{"arch": "gmlp", "model": "image classifier", "dataset": "photos of plants, animals and fungi (iNaturalist)", "train_examples": 155796, "image_size": 64, "crop_scale_min": 0.7, "horizontal_flip": true, "rotation_deg": 5, "targets": ["family"], "num_classes": 181, "norm": "layernorm", "mlp_ratio": 2, "patch_size": [8, 8], "conv_stem": false, "layers": 12, "width": 512, "loss": "cross_entropy", "residual_init": "none", "optimizer": "normuon", "muon_scale": "match_rms_adamw", "learning_rate": 0.0069, "momentum": 0.9, "nesterov": true, "orthogonalizer": "newton_schulz_5", "adamw_lr_other_params": 0.002, "max_grad_norm": 0.5, "max_steps": 9700, "batch_size": 512, "epochs": 31.9, "lr_schedule": "step", "warmup_steps": 290, "weight_decay": 0.09, "adamw_weight_decay_other_params": 0.05}
Rows from block 4 of a small image classifier, named by matrix and row number. Rows with one number belong to one neuron. Each number is 128 + 24 x the weight over its row's rms, rounded and kept within 0 to 255. All counts start at 0. Numbers have three digits each.
After each neuron's rows are labels from the 100 images, of 14848, where the neuron reaches its largest size: "peak at" is the part of the image that holds the peak. Only what is clearly more common there than usual is listed. The data: photos of plants, animals and fungi (iNaturalist). In brackets: how many of the 100.
# u: gMLP up (value half) (model.blocks.4.mixer.u.weight, 512x512), inputs 103-205
# v: gMLP up (gate half) (model.blocks.4.mixer.v.weight, 512x512), inputs 103-205
# out: gMLP down (model.blocks.4.mixer.out.weight, 512x512, transposed), outputs 103-205

u.343:187140136093135084159152097126151129092132085120115086097126131112173113139116147121134100109154121083092132160140093191102145123172134136164149087130143138121129160143113114161170107152119098146109149159127126123151139145112142039136129135105076134130102100091138119127141140121118178117136140156140116141104
v.343:179167133134141150153116089139126087090140131144104078095135118103145098112118095119150117086160112137098115136122113172132086116135116125150137095076164173127150159123127114151126091121112101098114136128147103166072112132133170097125160172103107135142102108122136095083128135111167117133158130113116165149118
out.343:130113120120156098069106128119150125128137127183180131088144130141164118144150143105145158127140095126142144152099138135124164135127167149115097128119154170151138103105061135082127150092089091155087115161115127112106107120146146140099096132113127117142093113113153123093122101150101089109136133156177132154107
peak at: top centre (31)

u.277:112146125114128111172142104160147159113124140117107159145111122102090109153159143087144146138169118111130126165121122119176132112168154169173102110096137148136135125134151119083101134130123157090134108120132122145121149138131092118158134125093114157131101139140152154107162112127169137139119158145084138134073
v.277:132121148135154110163167078100155196139136134102142115116107105128142106162178111102141117125130103116152166100167151138144119157156153160090132086114089165150141150148123098078157130141081131082145124129082136156137109103111148089132140139139108160118108129128132101187115114130128186104091108147092105155161
out.277:117120158113155133095121108128150103130145120125132153097128121157186183155124128133148142124092141122112115086116134122156132125082127118124134149101087118078125121110137160132120127144126136166169129142128128119112102109144070126090113115118111150166162139155130105122108127129078108158148194101132131140132
peak at: top right (40)

u.2:120183137140128099118095123144145153099136123130150140110171141125129115154200171094137107129131168140132105113121117157139086129161167108126121138155102121109090111086132095117129180107142141094136097155100118149127104104071107064118121154116117115112152087158134136120104141092151150085141181133142102100121
v.2:133122118136113104124128146143148157144107093160151126150129166113142085130175100097112106130127139143150156158131125134137161177134189141140106130125093105086101120098124115101127169125122132112136155118136091115142147134104117123162158141147132157120156112110114088136115121087136126107122108119099100122118
out.2:102089112109087094116193127094086137145158100113150104105136066168168090119173139137127175128147116135116092103113068133123155119106122109103140134112166157106106132156146096100154143137120159125117144111143114129126142133125106104086107120128115137110154092136110121086114136115078136163153124078141121118123
peak at: top right (38); top centre (25)

u.191:139122153142124109152120123106117133118133126135108130148127123137119159105154142078078104101136175117132145148148107141125097145107142149159117172135140122156123170111106122077133163159123179141118134138122151119101137138153113134131114097112148114108116144125122146115098085154101138127123155126158145086138
v.191:097174137115180151135103120116125121104115137114120071138127134147100195150149151101152137132134082137107131118118128153130126127103121134151088135142122130117116146135118078148094088130138145168145163123140161127160103121111150127141163114133133133135101173185115105161119125150114136129123091109151108140143
out.191:132114108116138089099098120147127140117157134152138127135088127112143118108174106164115139091112104144144136115107135155162105111139129107116111109105129124106114118145129161162138092097127115173117093144100148144083118149107140120150124086115114121173087139135125148143157150104098138175148096108156145124085
peak at: top right (34)

u.471:081104096135081160139134102110158139125145135132124145124123113129135131165129091159147126098174134072128134153151118086130102138128099126078131146166109159104112078130084134120116120112132158121115150136135140145116144104102156109129150092118135082102134122167130122082095104119160100111164139146176139141146
v.471:135088135152105144159082162181121172195117128125156152126121150111143129140098102174094128089127127099113124151122122109097130121109135104139144144089077105132145098132109140093137104124141124117102102120159148132091109155166135113123153130113131129152119163164131129080109075122122121132144156108116099133157
out.471:136150089103177144117147080189166111158150100141138114150141091188122119118136101147140149117143139132196110118130145125137146124154156089100100071128131131146141148124141144120169112134089120097126135133164125099163114072146147162152161107102147153164180100124125159114123120135103186135095109107169131120129
peak at: top right (32)

u.459:168126133107133108149082109073127141126131134114161124134149084118136114103140135103110141132112128137168142141118093135126129159135101088100126132101126178110122098137116133139079154146110147151145126139120144160111146109114127113140121155169123103125142112114150115181124170127133116162088128115111117144137
v.459:168123115133057145133115175142133122153138168097153143133151145140098103160156130111129175100138124157104094111102151147130131153124109146144133141138145163132138138139138136095149131163159131145064113130125093123099108102148104123114145113107081134082119133188130139132135120141138154113110100170164136089123
out.459:160132083134106139096165133158127117159108142138119104104118112129143123116133196090176142107063118119166173137117125105156089108118122117149116132149102099111139105150118142124162110118154141136143135142161133145083092124120076173122121143109146102120155150083073151086106104139153148115144131128141156135137
peak at: top centre (32)

u.298:093120114099104137119148092102118135128145121155103170105172138134118131102152101126148142135114139068122151142142121182133117111106156130111137104120134116120126121085142173121139095129122139087097149134134101148128125131148135175119168174147192119117108096105109151119110152145108168140113107126129135121108
v.298:127139128151157141077145111128134079139137141148119099150137111160133138109123125149086120078094144110158131136144097185092130131136132127134168112156092153105093094102112139161106110132132116131142121148147090136110116126110158147115127123114140131123157115125151178134130120128118105119142097117145151166091
out.298:131127153135135161155115105144105126116137141105121123133116173120107086131139088077130134142130100111137119099142155129143113137116120141129106109150135117150135162146180114110124136160127110139174154134111130140075156126146164096158114107139147092154122176124118104112156168105162111123111124114114143123122
peak at: top right (38)

u.111:105135114111097168111097110168104145068046117138107120117147147101108141121138141132146098148129166141110157148130144162125090141091162133117127167129161105149132123122131113087107127089125093105131144136101114111134111134134142146155094133115127138100147160065107095072130075133096149130125141145139102089084
v.111:037123104097096113115116107128141129095129115207128090116117159142098180071100131109155108159101156133116051175124090143130095129101143159110092145090138098096135138067149125118124161121097122125107167129118162108109133115094114137150086122091118122113109114111128117146098145150133150129130137137137110144105
out.111:126110083110104157151159147130092109095051143094171092123108178111138158120132121103082110110119132127183112099127133141116120088140143126120143127099125094137089159099148109128092153131127141123105134174161112169090113158157156187101109150170125163090089127123117109133134105173093133096132117114125111131115
peak at: top left (34)

u.271:120158163160126149162090161134132138097122116094121100135082093133167125145116128130120133146152150171148101142113107103144088169141073129098200131136147113109154164116126133093115136125124114145111122119137136125122128151091167129129126115122094120076105119100158138124098134135108163150129101115135108125123
v.271:142145149157111114138145144137125136137133131097103157134096112144139120133139181134110151174143116099163131147132108131093124131121114122164143122140159086110099110147131133148132094168127151123139136142096093121121145145159130143155128162118135110132111188163116117117137124115101113101093163144117144124099
out.271:109161130143132131134143116110156115087132128120120141142118090138184162103146157096123135125115137130119170166071161147124125102136096156068108121123150119097139150102110132107147147171141093160114110105126127071123118136121111120103110155166103112117128090136073156112138144150168118141167134151124162142147
peak at: top left (32)

u.281:134120151147109095116103158147166108143123149094116151115149122083146145115116141106154080113105117110140118110146171108115139113144157118107164129144103118123177105128100106147103106152112129120112131159095098140123117138127114127087130122092176084129103095163103128144113098129136149078086116133135107090112
v.281:145129130104166076091157132131122101131160119121154120121163119148150132098115134109163093133107136124175130162135132128147087157128115099118105141137089099131122145127146117136117087123125122097112161126146155167132163138090149113138132157136108103112138102092152149143160181130146095112111128106155105119138
out.281:086145138103127138137140137113128139195122101170126110127139159134069156154095121146113135074141158128123178119148096146146124144091119131161121129089147116149100118089131148128159116120131139137102116102133144130149164135113134096155137135144107133122128068116136150127152145142132140105111120117132155140123
peak at: top left (35)

u.8:082152142137132142149166127100138144124126160125091114105133124167136150142148119157147166146107105142140121148112123136091106176160130139119128113094122140124109125106115087134111124087186115100150111137136153139121116106142124107132127114119129121091125184108124123113136117123098133169130161088092199133112
v.8:149146150124092098136131131157121127161132116135130084173130127155142123154115143140086092147092145130065124096165179148123148075123129128156163152130103130114101088100103135132073146144158101080116068119142119155125125109082131117134117131142110077130172132145127152172109102089112124183164184105139147148130
out.8:107098128179150093079147102153126111115140128137119136048152136136152125102139133129113082147134180132167128105090126121166172159103104117125122114125096122153142145134121087135170115134085169138091148108126127131074172082122119155109119135123120127127133116171097083132120109126117166136090130142097142114133
peak at: top right (32)

u.381:121120142155144156145142130120153122116102146147146165121122139129074123124096125147119120103121116076107118158080151133124168108096155072126179080109134068132089140132104127154131130123119132102130149120140131089099125077101137154113116129156101102136120069121134114116104163132117095107095107204159111168155
v.381:101129123100154112121138081148095116084125126120114135131123137103110093113115116108094111099173107155110167154169131157095104112157148118118124149136134111123139103155128152101159155115121168118122128114122174120142148069105104154167136158116057107137115089137163131133134137154126130076121161120096123151166
out.381:115155141143112168124101136143121148158140128115132136162120149142148099112116069126117131146118131165120143079130122123086060148135153174097137113165139121092147183198155112120105159083116136067117151114144131150129125106078093182171140104097156175117155119111178113106095152145131140116128139146098133121102
peak at: top centre (27)

u.507:113107165145170139128095101096135146106124137156101107137136154146119099160106134110109123109089129089117135162147187157129140121094124105147146184153142173125138118158079089163118129112154103112176120108124127150165099127128113134099115108111130125137122149127139154138129092167130120108150092193167118112128
v.507:107107131110141170110162111130142126151116112158144139121118136110113134142096127116128105124108151124144138145156143099120171120153122137105131139144128143155119086113148116139138090127099145094115110147112130120150122098191093178152112140146158148125104141105129120104099144118121162095152072117087141160104
out.507:137119115136196133132117100140140160119120142155133117097091146135101104071126108168120130070160151129111087076119113105143135201122148117133099138127119114140111141165154149150178129120139122136105129178116182146103155138151124095187103142114105094154112140111120106096105145105181104211143110094156133130139
peak at: top centre (55)

u.71:159106086135162108153119123087119137138172117145142145148134120189142131085149165103128154126140097109136116141119141130171095140141132152104117117125124103114136142118137108137113113096152112118143111108143092127116109123144101148171104099127138130103157121077146129132102142146141118110137127136106106105120
v.71:128156128072132129098132110144127115135142130126147105084122121114150126149176154082139127101105102130161124122135164104134094151133104146133106133146147127123111114086142135114105149151125145153104096164094091179104133140131143142151141142118134145093133099155141140103167090101120127146153096101088120146086
out.71:141113124116145110134142142075167137112114151095091128119102140120136122158136082116156106126140152147152179112143155162138120128153137168080139140128219163130141139118126152083147099128139136167134133135113104143172110100084137081118112080084136140094082180165093154134148131148102126154112119160184171112150
peak at: top left (34)

u.436:118159121147157167129112119127120151146136135110131140083129098088098074132172185128130097118082144180111127154157101144158097142131125152130155115096114118100093076153101129152120159135089116170137117133110153156140095108123157078099152114115144126125166138156133115167134163120128151105165136185116129121159
v.436:162150087117127114083112132140156175075128129165124072118158134102112132090107107121112177119152149132112119095153167145111091113120144120077140122121125125106154143134085163145110117140113137115116144113076148132145134157140187125135124136060144124139134172128112137145097179130141111130150149106094150096125
out.436:133098135139126164109151143124101142129147132107136115118100137141106131100121090159156115139106142145122125110152143161169148134131151124130135156098135133167143139138094115100103091162153164129101081095116090135086146144117082150114111116116132161165145109106152109135123125106137143144131109100155142161147
peak at: top centre (27)

u.403:120116104133107183144139138182124126144131102117134130104138124116111132139109101118121113151144115150108128149118087163122135130138126118129127113132164158133088109179110139110075143102141109142165155128061144135138132128165099135150124113105137134170112127148169134126151151142128106137085143152068114145177
v.403:085146135121106112141069119123154123158134140099133130074131108112094179100128168130120112129102157108137137112132106158112147121162153112101149133150103125166164111069113135131109084148115091120105116108132121124141098122129084091109126166101083100119129077132123138128075181122126142127133137145094151120137
out.403:090128106083130150154161157110091107112114114163151152104137120125097106123130132136169143113103114131132149105140116098117114112125135123153086139123167127102147141133119169121134111138143167125110118119118113163143135115160120118110156137105122093148114140114173121143142100130141119136155129090092054112178
peak at: top left (33)

u.426:126159106144129166111119120104078115140112179147112104112133126142165113148160123156136124129102129113122162144129158137149099135116167145126097135123124148135125069093093135155109136101121113124161120107126125130116108091119153090146104104111119116118145143152125077153091139127134166105135109119164123120160
v.426:152170097137135148124097102095104103117089114118103106095082115152169107105127166180142129110127112129109168108148133117175139138132136169121132136153159146134130088117114112142086137107116140079124145122101107118131138102140143107158110140130115118155140156108109131170084119121116153107165136118157119093066
out.426:158116160132126134125135145153133144133135134138102166116124104118151129103169102138093113098107116156119115131138142104108118147127188109152128142127105139160139147148102148161138137117140152119132119121081129097069124121088124115126086150077155102143120159093121116158130142164100167096102109115115104129126
peak at: top centre (28)