python train.py --layers=12 --residual_init="none" --learning_rate=0.0069 --nesterov=true --batch_size=512
Rows from block 9, named by matrix and row number. Rows with one number belong to one neuron. Each number is 128 + 32 x the weight over its row's rms, rounded and kept within 0 to 255. All counts start at 0. Numbers have three digits each. After the name is the row's rms in percent of the matrix's.
# u: gMLP up (value half) (model.blocks.9.mixer.u.weight, 512x512), inputs 384-511
# v: gMLP up (gate half) (model.blocks.9.mixer.v.weight, 512x512), inputs 384-511
# out: gMLP down (model.blocks.9.mixer.out.weight, 512x512, transposed), outputs 384-511
u.116 100:134112078096157059142090128086151085123129072126100127119141146187084210097104179142160103118126135163045105188157186151128158133090161142154080137123209133173131131100135141151123103139126144118165159104070066126159173193087145107186140183151126102104113124182124094160116148126096103114139127106102103155156105093139122122184135142118109143153086096192098104147106103135135092140123
v.116 098:126125093070120108173102132159174116101120165144148157116170152160123113081169153155165115145146137139130110094091186101135083203134175113138095118106142198156132112130192107179134156164123121161102145102160081139171123152101162065140186132108111111127089138170080175130111118121130139130185068103151099124158078156156150114146164112102125116143138114145098134171181120154147133123125
out.116 105:108123077087078099095091096130065135101116105196147167106127142103136108162105169086148088063110121091150144115157127126119126134179094197100141120182041186149095093128083156149163164100119079105073155115093066108113098086134123128116134159176099073131131081142137160115126122104017125140107183169113084143101110119196090171139185071116097132092097148169140165117097106093120129095183
u.117 097:120124158102098110107075131165128127097091133124101136135167104197145134105177109167129095101187119167115121090155166138149110156132180165127112125129108024188085158140161109078142173164197102110134068097100108067075143135170112130057025118148122115098076103136086142148125108107110161107073164106127116109049136117185116070197144095149144120160150119172138090129139106136161157078106
v.117 100:078135138151091150091135133115100110134116137102101140098152138156135131161143164191071149228097125125096081083118160141151207127120108167176134121137121108188089132124134179141176185195146183142107157140143119114112133124126096160128070136178096103150092086136165138170142115073140116100116150136148092133124204144057105173171095087164138104116104100137072133104143153157116091025049
out.117 101:076143153129183065049142138068101150115143132116111142102139154108124206125061195073087074124159088155090169119165124197106115119108108092113171123129176133116105161171175124204173103167154096130102116161106179121102170221115128113114109096101112134069180125136162133120117154155119082127083074142145141109176158178147095137121080120116112121090132074108168150098135083113124162116111
u.118 101:127099128102146101122152103125100145131144158153195102082184162167128120102092160083130078126088130152137138113119119127080133144126079129125133152154113144133162151097125189123142243077137135107162148119134152076140107121080102102109104059137131112137089196134129103126213147084167076116102080089093156108171110154119168121061137115108117151142118175189146139143076107125146113146187
v.118 101:193158150084113084122166112128157128101193174132160121174137102179110106148095136136117127085115142159176101116100135156109093102101120127094166108175111129161160048120123135051090173100127125101119156189170147125160127157094089086148131149175127057094100112095122144135140111106111146180110143152140135138117148108098084130129127103157102148144108139164109106106102105149087149158144
out.118 103:095167133103135174166128143157140131138119109129160144136132124097092073097111120063150112123128128101085061115125120133124141117134167158138137176162135156129116113072135146172134141126124078080100118092160177155133168110122080160119095096206096036129103102123192133168145137166181106120130121109134082110162099070154137137106112086125194121132163129140094132110134141125153111166144
u.119 098:143122172150078118113129066187118111131124096091077139115126138151190149071140122157132091109128113152163103124142109129153173141079165042122116119147185106149113103088165159143165113112083129200112112134141100099075141124086128096099163118135120186127128101167193132151150121108150200094092100140111177182111157186115146100143137187089176104163117163148135121076126125119103115177078
v.119 101:120152149157140073110112133145147086097084144143192158094135105111153163095159100170103120084168159145101125155185115154137144124111115143134155171094099055157111094098127118119221113151164086144055116123113198156135056170105140085187056163079118170090114111100097139088105100125183173149160101156176121113144097158152198188146160050089145145158075139196132154104125147133147156083115
out.119 103:050075177097088107186160159120045163110128150078180166123129150146095151177159144139041082125133163157161143096104141069113146164171136095195079143083209102129178150132145124123156067098109153119097123154091214127150156166112133103067130188148185107180115187084150125156168100151151123116136103108139086127154119138073105117114160099093169094162104163089086168149053086087177149151168
u.120 099:130083115102120141152126083149119146126116147122120087150121168190093195114147124098191146130124142081200089128184146165125145125041159158137103177122105138130167151036142137138128101103106104111153169154150155107106116122182114159110124101163138096141142075140042105047131066129119117136168127129155133135141102115123130069154087138112123093096126151147126159100143104108107116152186
v.120 097:081142088146124090154145077182068161108187122142147112134167110158137145178089132157181092146117143142145124138067117139103107111060156145176120164099088124129125119185088165159127134169097139104163067134182130123064119147160132182172186099099111173089204132113097135151168146156136166155091065112133115166116149160142201114098122168138102169099141119145111116112228109109133117149130
out.120 102:164117174177103112153157142133173061169157165181173069122137158104144118089129147130125123130119109132076162096113149090142160134178151137076116099137123148159153110134143174143056131159134075171140182101154152169129106096133122160117053086166106136086094156136108185151137107153131168158131170086128100130092166125136170118131086104124118161053143147107095135077142091160169110120120
u.121 103:221160151098189095119154086143180174110143124143104156133134141142145096130174142155094119122153169128138134107158103113110174104111101165181142095120078116144097136115114082163152157156131141158095152139147115131155102131143074111125062109104065154152054157122148135194158148132172135138106180120168159200110158088113173097102086109108134166143155148195174142163168149079103113173089
v.121 102:109117084083129066124192132152117161068066144134150135160128171103095136124098165104112142116102154151157131088128136145053067112129078088135136178138139093167151089096111140186175156131151137105138167153140141163094116170158167143104155063111105119147101148085081175079165120173099070163084163111145130120153129126126168173134128101122068196139097157136136143135114080197126135136137
out.121 104:129137123060149075170099116152127084161110153157205154106126123170142093161121118113144138116110120068115112175141110117127165113204173052111088134055181134089067154157123103137113120121135145150149130113117112088094118066187128121138174123117102149138166120073185136138151147141114107103160059176133137158163122129169143177157097187117177130171170144092130118109143132114119115178160
u.122 102:100153126165134098160083066153080111115164125052090135128153093123141133101168111111059154109068090167137104103134105094155104153144153193155139110111151154186134145084108084163134124108112117143105150096119128103173102103131164250119115152137159092126095120133106122116079057064051104103114164166100138111067158189130085147134090139157142164104112182159103068098084181109116143146092
v.122 099:119128150156150072113094031146123187142095152145083139140171101105092150148095122118151135168124121125085129132124062156113105134181124108147149135092169097135079108137131127057141152154112096117175101122148146113113149092150127185131141140153092164143126150147129150060145118080138122116160095208119127077046111111089095100119093164127150160135142085109083096114053089144138121127067
out.122 103:149158085128112121165117091158147114193083156141053076078072113224106091112150113147146175095103154100139080174083128121119170136146147089129138125136072138148113064154182147111142141107149129189112156137134153112165132159138097143147152090130146111092142079109074139097185134102091108131113222126134088088198085147097125111086162128092111125116142096155155180180114134124097116136158