config.toml
conv_stem = false
optimizer = "normuon"
muon_scale = "match_rms_adamw"
adamw_lr_other_params = 0.002
warmup_steps = 290
Rows from block 3 of a small image classifier, named by matrix and row number. Rows with one number belong to one neuron. Each number is 500 + 50 x the weight over its row's rms, rounded and kept within 0 to 999. All counts start at 0. Numbers have three digits each.
After each neuron's rows are labels from the 100 images, of 14848, where the neuron reaches its largest size: "responds to" is what is common among them. Only what is clearly more common there than usual is listed. The data: photos of plants, animals and fungi (iNaturalist).
# u: gMLP up (value half) (model.blocks.3.mixer.u.weight, 512x512), inputs 370-443
# v: gMLP up (gate half) (model.blocks.3.mixer.v.weight, 512x512), inputs 370-443
# out: gMLP down (model.blocks.3.mixer.out.weight, 512x512, transposed), outputs 370-443

u.138:491490466468545522500542532431501548563495438373529525510475498431488502493472442484594564535463513538521471471503482505473530550499517473587481509457470530515531545538495567585451452468626577562501571530627446490455511550
v.138:590524501534626392493508459523462494379552477524517591501479466505523588531543478554530431535550466518604450462503557554464485486465522513452512567474466486454484527463439410470505565461521384509543560476350424514491438439
out.138:549495553459455486474517491583524390462462569511568561520507432473448486567458554508573441422510465547531470527466570512501510504519519466446536644389496486431459492426461485563471484443508454451526594501567471405477432448
responds to: kingdom Plantae; phylum Tracheophyta; class Magnoliopsida

u.291:446518462462421461504490535427492476403487431481523430451438550572467429504563503515402467496454525495465507524424502533509483509465462490574545431400502503504469476402501524441497479531480561498494505473566637388647509479
v.291:548483476471410451492515453501463474480488564493391517586492530540501527409478525442518523480507484404548503550403417577490467407568489514485425392569437452598500451464481499489533497553516458504436498474516477413413552547
out.291:510572525482691414586446516532580500380477490440528576390562537437546514551466527415562556492501437519504472502535490562555504505491483496473549465475526478416504585413543460450486522505422445488618544383415542554537447524
responds to: kingdom Plantae; phylum Tracheophyta; class Magnoliopsida

u.19:478513470429564443510572495499518466504543567544374378485545407582537508557437499505536497542453527477434525470422496492497534432500429529591562533499538472408456504514538513522509508512508528526479484509478502482554497454
v.19:592476522510456403613536507555528476459536537554464462505494394454503509451505486465564523521532517557401488508431438520576533490500435554440540468497540501497604499555517471523429557477505548436634559461544497433440482472
out.19:607480524469556565415504519449581510578555466491528460374488580464495504430587511468433472498438687502589515493516495467434526532548515458560568459524527473597452572517492540525475484484606511526509591445514473497459608501
responds to: order Anseriformes; family: Anatidae

u.413:439522552475493495430541588614509452554444550450544412501469487558555515616486466477507506481556467511620529524530526579566467520492490411467453436435538483540475586484587551578528512527532523492534390518575534563544508489
v.413:419413442486539464536480511437486495452528500492514517511506532481558511450472455565505528448552509538533475461545442482479478560472417493401513442550444460526485469439503515488454425436393440491539483517613536507444510490
out.413:580628557452528488523561493465509573569470397482484472522439459449523522406480567492453451520518547500460477468493474475468373480489606495469443538523604421488551501449443504463484554473471517541546420543470541493498502617
responds to: kingdom Plantae; phylum Tracheophyta; class Magnoliopsida

u.411:560487468567549643489496354487508510424481494497509543519439559490552497448558536484509503415509491518441428479613478496448530584457380575554433615577483458476500433434534391536535507441485488498424528495530505518479475516
v.411:518516578565498466599438488549498459510453485490478467462443454461478394487452500580498436443478492525502507498546574549499468486480478531510532462425477464452517467452514487491351465452520483453444481465587528499450453373
out.411:563448530515406501534428494604479498577581514524501451508531462508361510447517500464573514465468461495484514561478523528556526552455415467484473453533567470499503493579543428454533536520516587492404461535517552514506436423
responds to: kingdom Plantae; phylum Tracheophyta; class Magnoliopsida

u.372:519462408524462440503415488474522507565434447513430458557636435527495523589504531526518523421441490403523632461525440498440543653493552577457506530482464429552475559550433605484423516488478441515526446510545534457512620559
v.372:531556470522498502491542566423555536525525541427497532491469472549495497559556478545455472477428502428617494505515512462453556536437523458417475389445508550474557484433455536569498489556541516446555477409594422543570529508
out.372:423468584423603483423501530470609475603601475505488555447519614563452511553525556440498577465540615408537617413524517504444546491522518437590498429456430572449562470415514541453463603526524482470409525407478487563563462545
responds to: order Anseriformes; family: Anatidae

u.485:565446444497519520526441502441505535379496531488506425587483554491504391511520518480494443473473486506471456378564544509544513539553465522450511472497515529420454518587464548543523674561558498565498527463516501549628477592
v.485:481469419461529545470443535442548527420431528486560561585592479552443462491408534469454504516543442578554536524435451597533522445458443546537486455516501497473569442427457409467521548489570566445510392462442496506465526570
out.485:524494469504502489514590497477512535439532511503474443514502493553486523516406455512442518514567532466623502464531512417577417546441478573531491493561404502556468462507628520543512394577500419556510540417454528442435485427
responds to: kingdom Plantae; phylum Tracheophyta; class Magnoliopsida

u.337:447517460532460512639463517511510413462542460469555442502458446553557537557589529489557480482547534491498464504522486473509461509558545504511468462486513516486454475406470498442452477493519505551505457421499554507530450482
v.337:478533477489545562535443530519539496397538514368496449487500446405464447564481523583498451479590481540505519580521547504534472433585462491499542566453505392425448545472481459471453425470474452479549506500552504440476553537
out.337:485492461473442578520549518504526596495525485561488539450503536547489502541517436503525496592500465476569527546489522429511563541451498560572469518619468449519533478460581479513494553623567524559484352502484480454566547522
responds to: kingdom Plantae; phylum Tracheophyta; class Magnoliopsida

u.433:514399458581424528584487440519469607568617428468530489447405392567461536524571430425470570381504520497511459597507555552503539528434530535479502579364425492566462545425523459540460536491548459488521511412451515482540544585
v.433:441495470496504529511531528478605459405524518431449454517558511484470511519549555529540545458480588619575476604564520417478430462480578454539548556444450446465571453466427481504481537503465521416559558440468481445550516494
out.433:619472474500483437435561588399538414490528528447457532587544538461442551529523493542505533519388552478441543468529471523491498540453462566475496454555437440569555520485577400463511553517420541491490504525546529481551399436
responds to: kingdom Plantae; phylum Tracheophyta; class Magnoliopsida

u.475:457420549471508566572481418578486495478456493494552450490563473469485528515470660495572505513461468481513413453560498507503470494510516479510519551565457509497532465433483374448479500558449470489480527574414421554526600539
v.475:508488536470595608429557491606525486407518523592476422446486415509470507442531567549434408544498455385452520476502541519433503532524513431430473551531524498545508462419469449444539405556499468448448541588408449577428484480
out.475:446514550552505492478549385514544499512505476506458493529550497500469543409563476551484586500556457466519583511534469503492475473435502463513558397493439449483405487492435577498572431459439563459514533485524500493528498516
responds to: order Anseriformes; family: Anatidae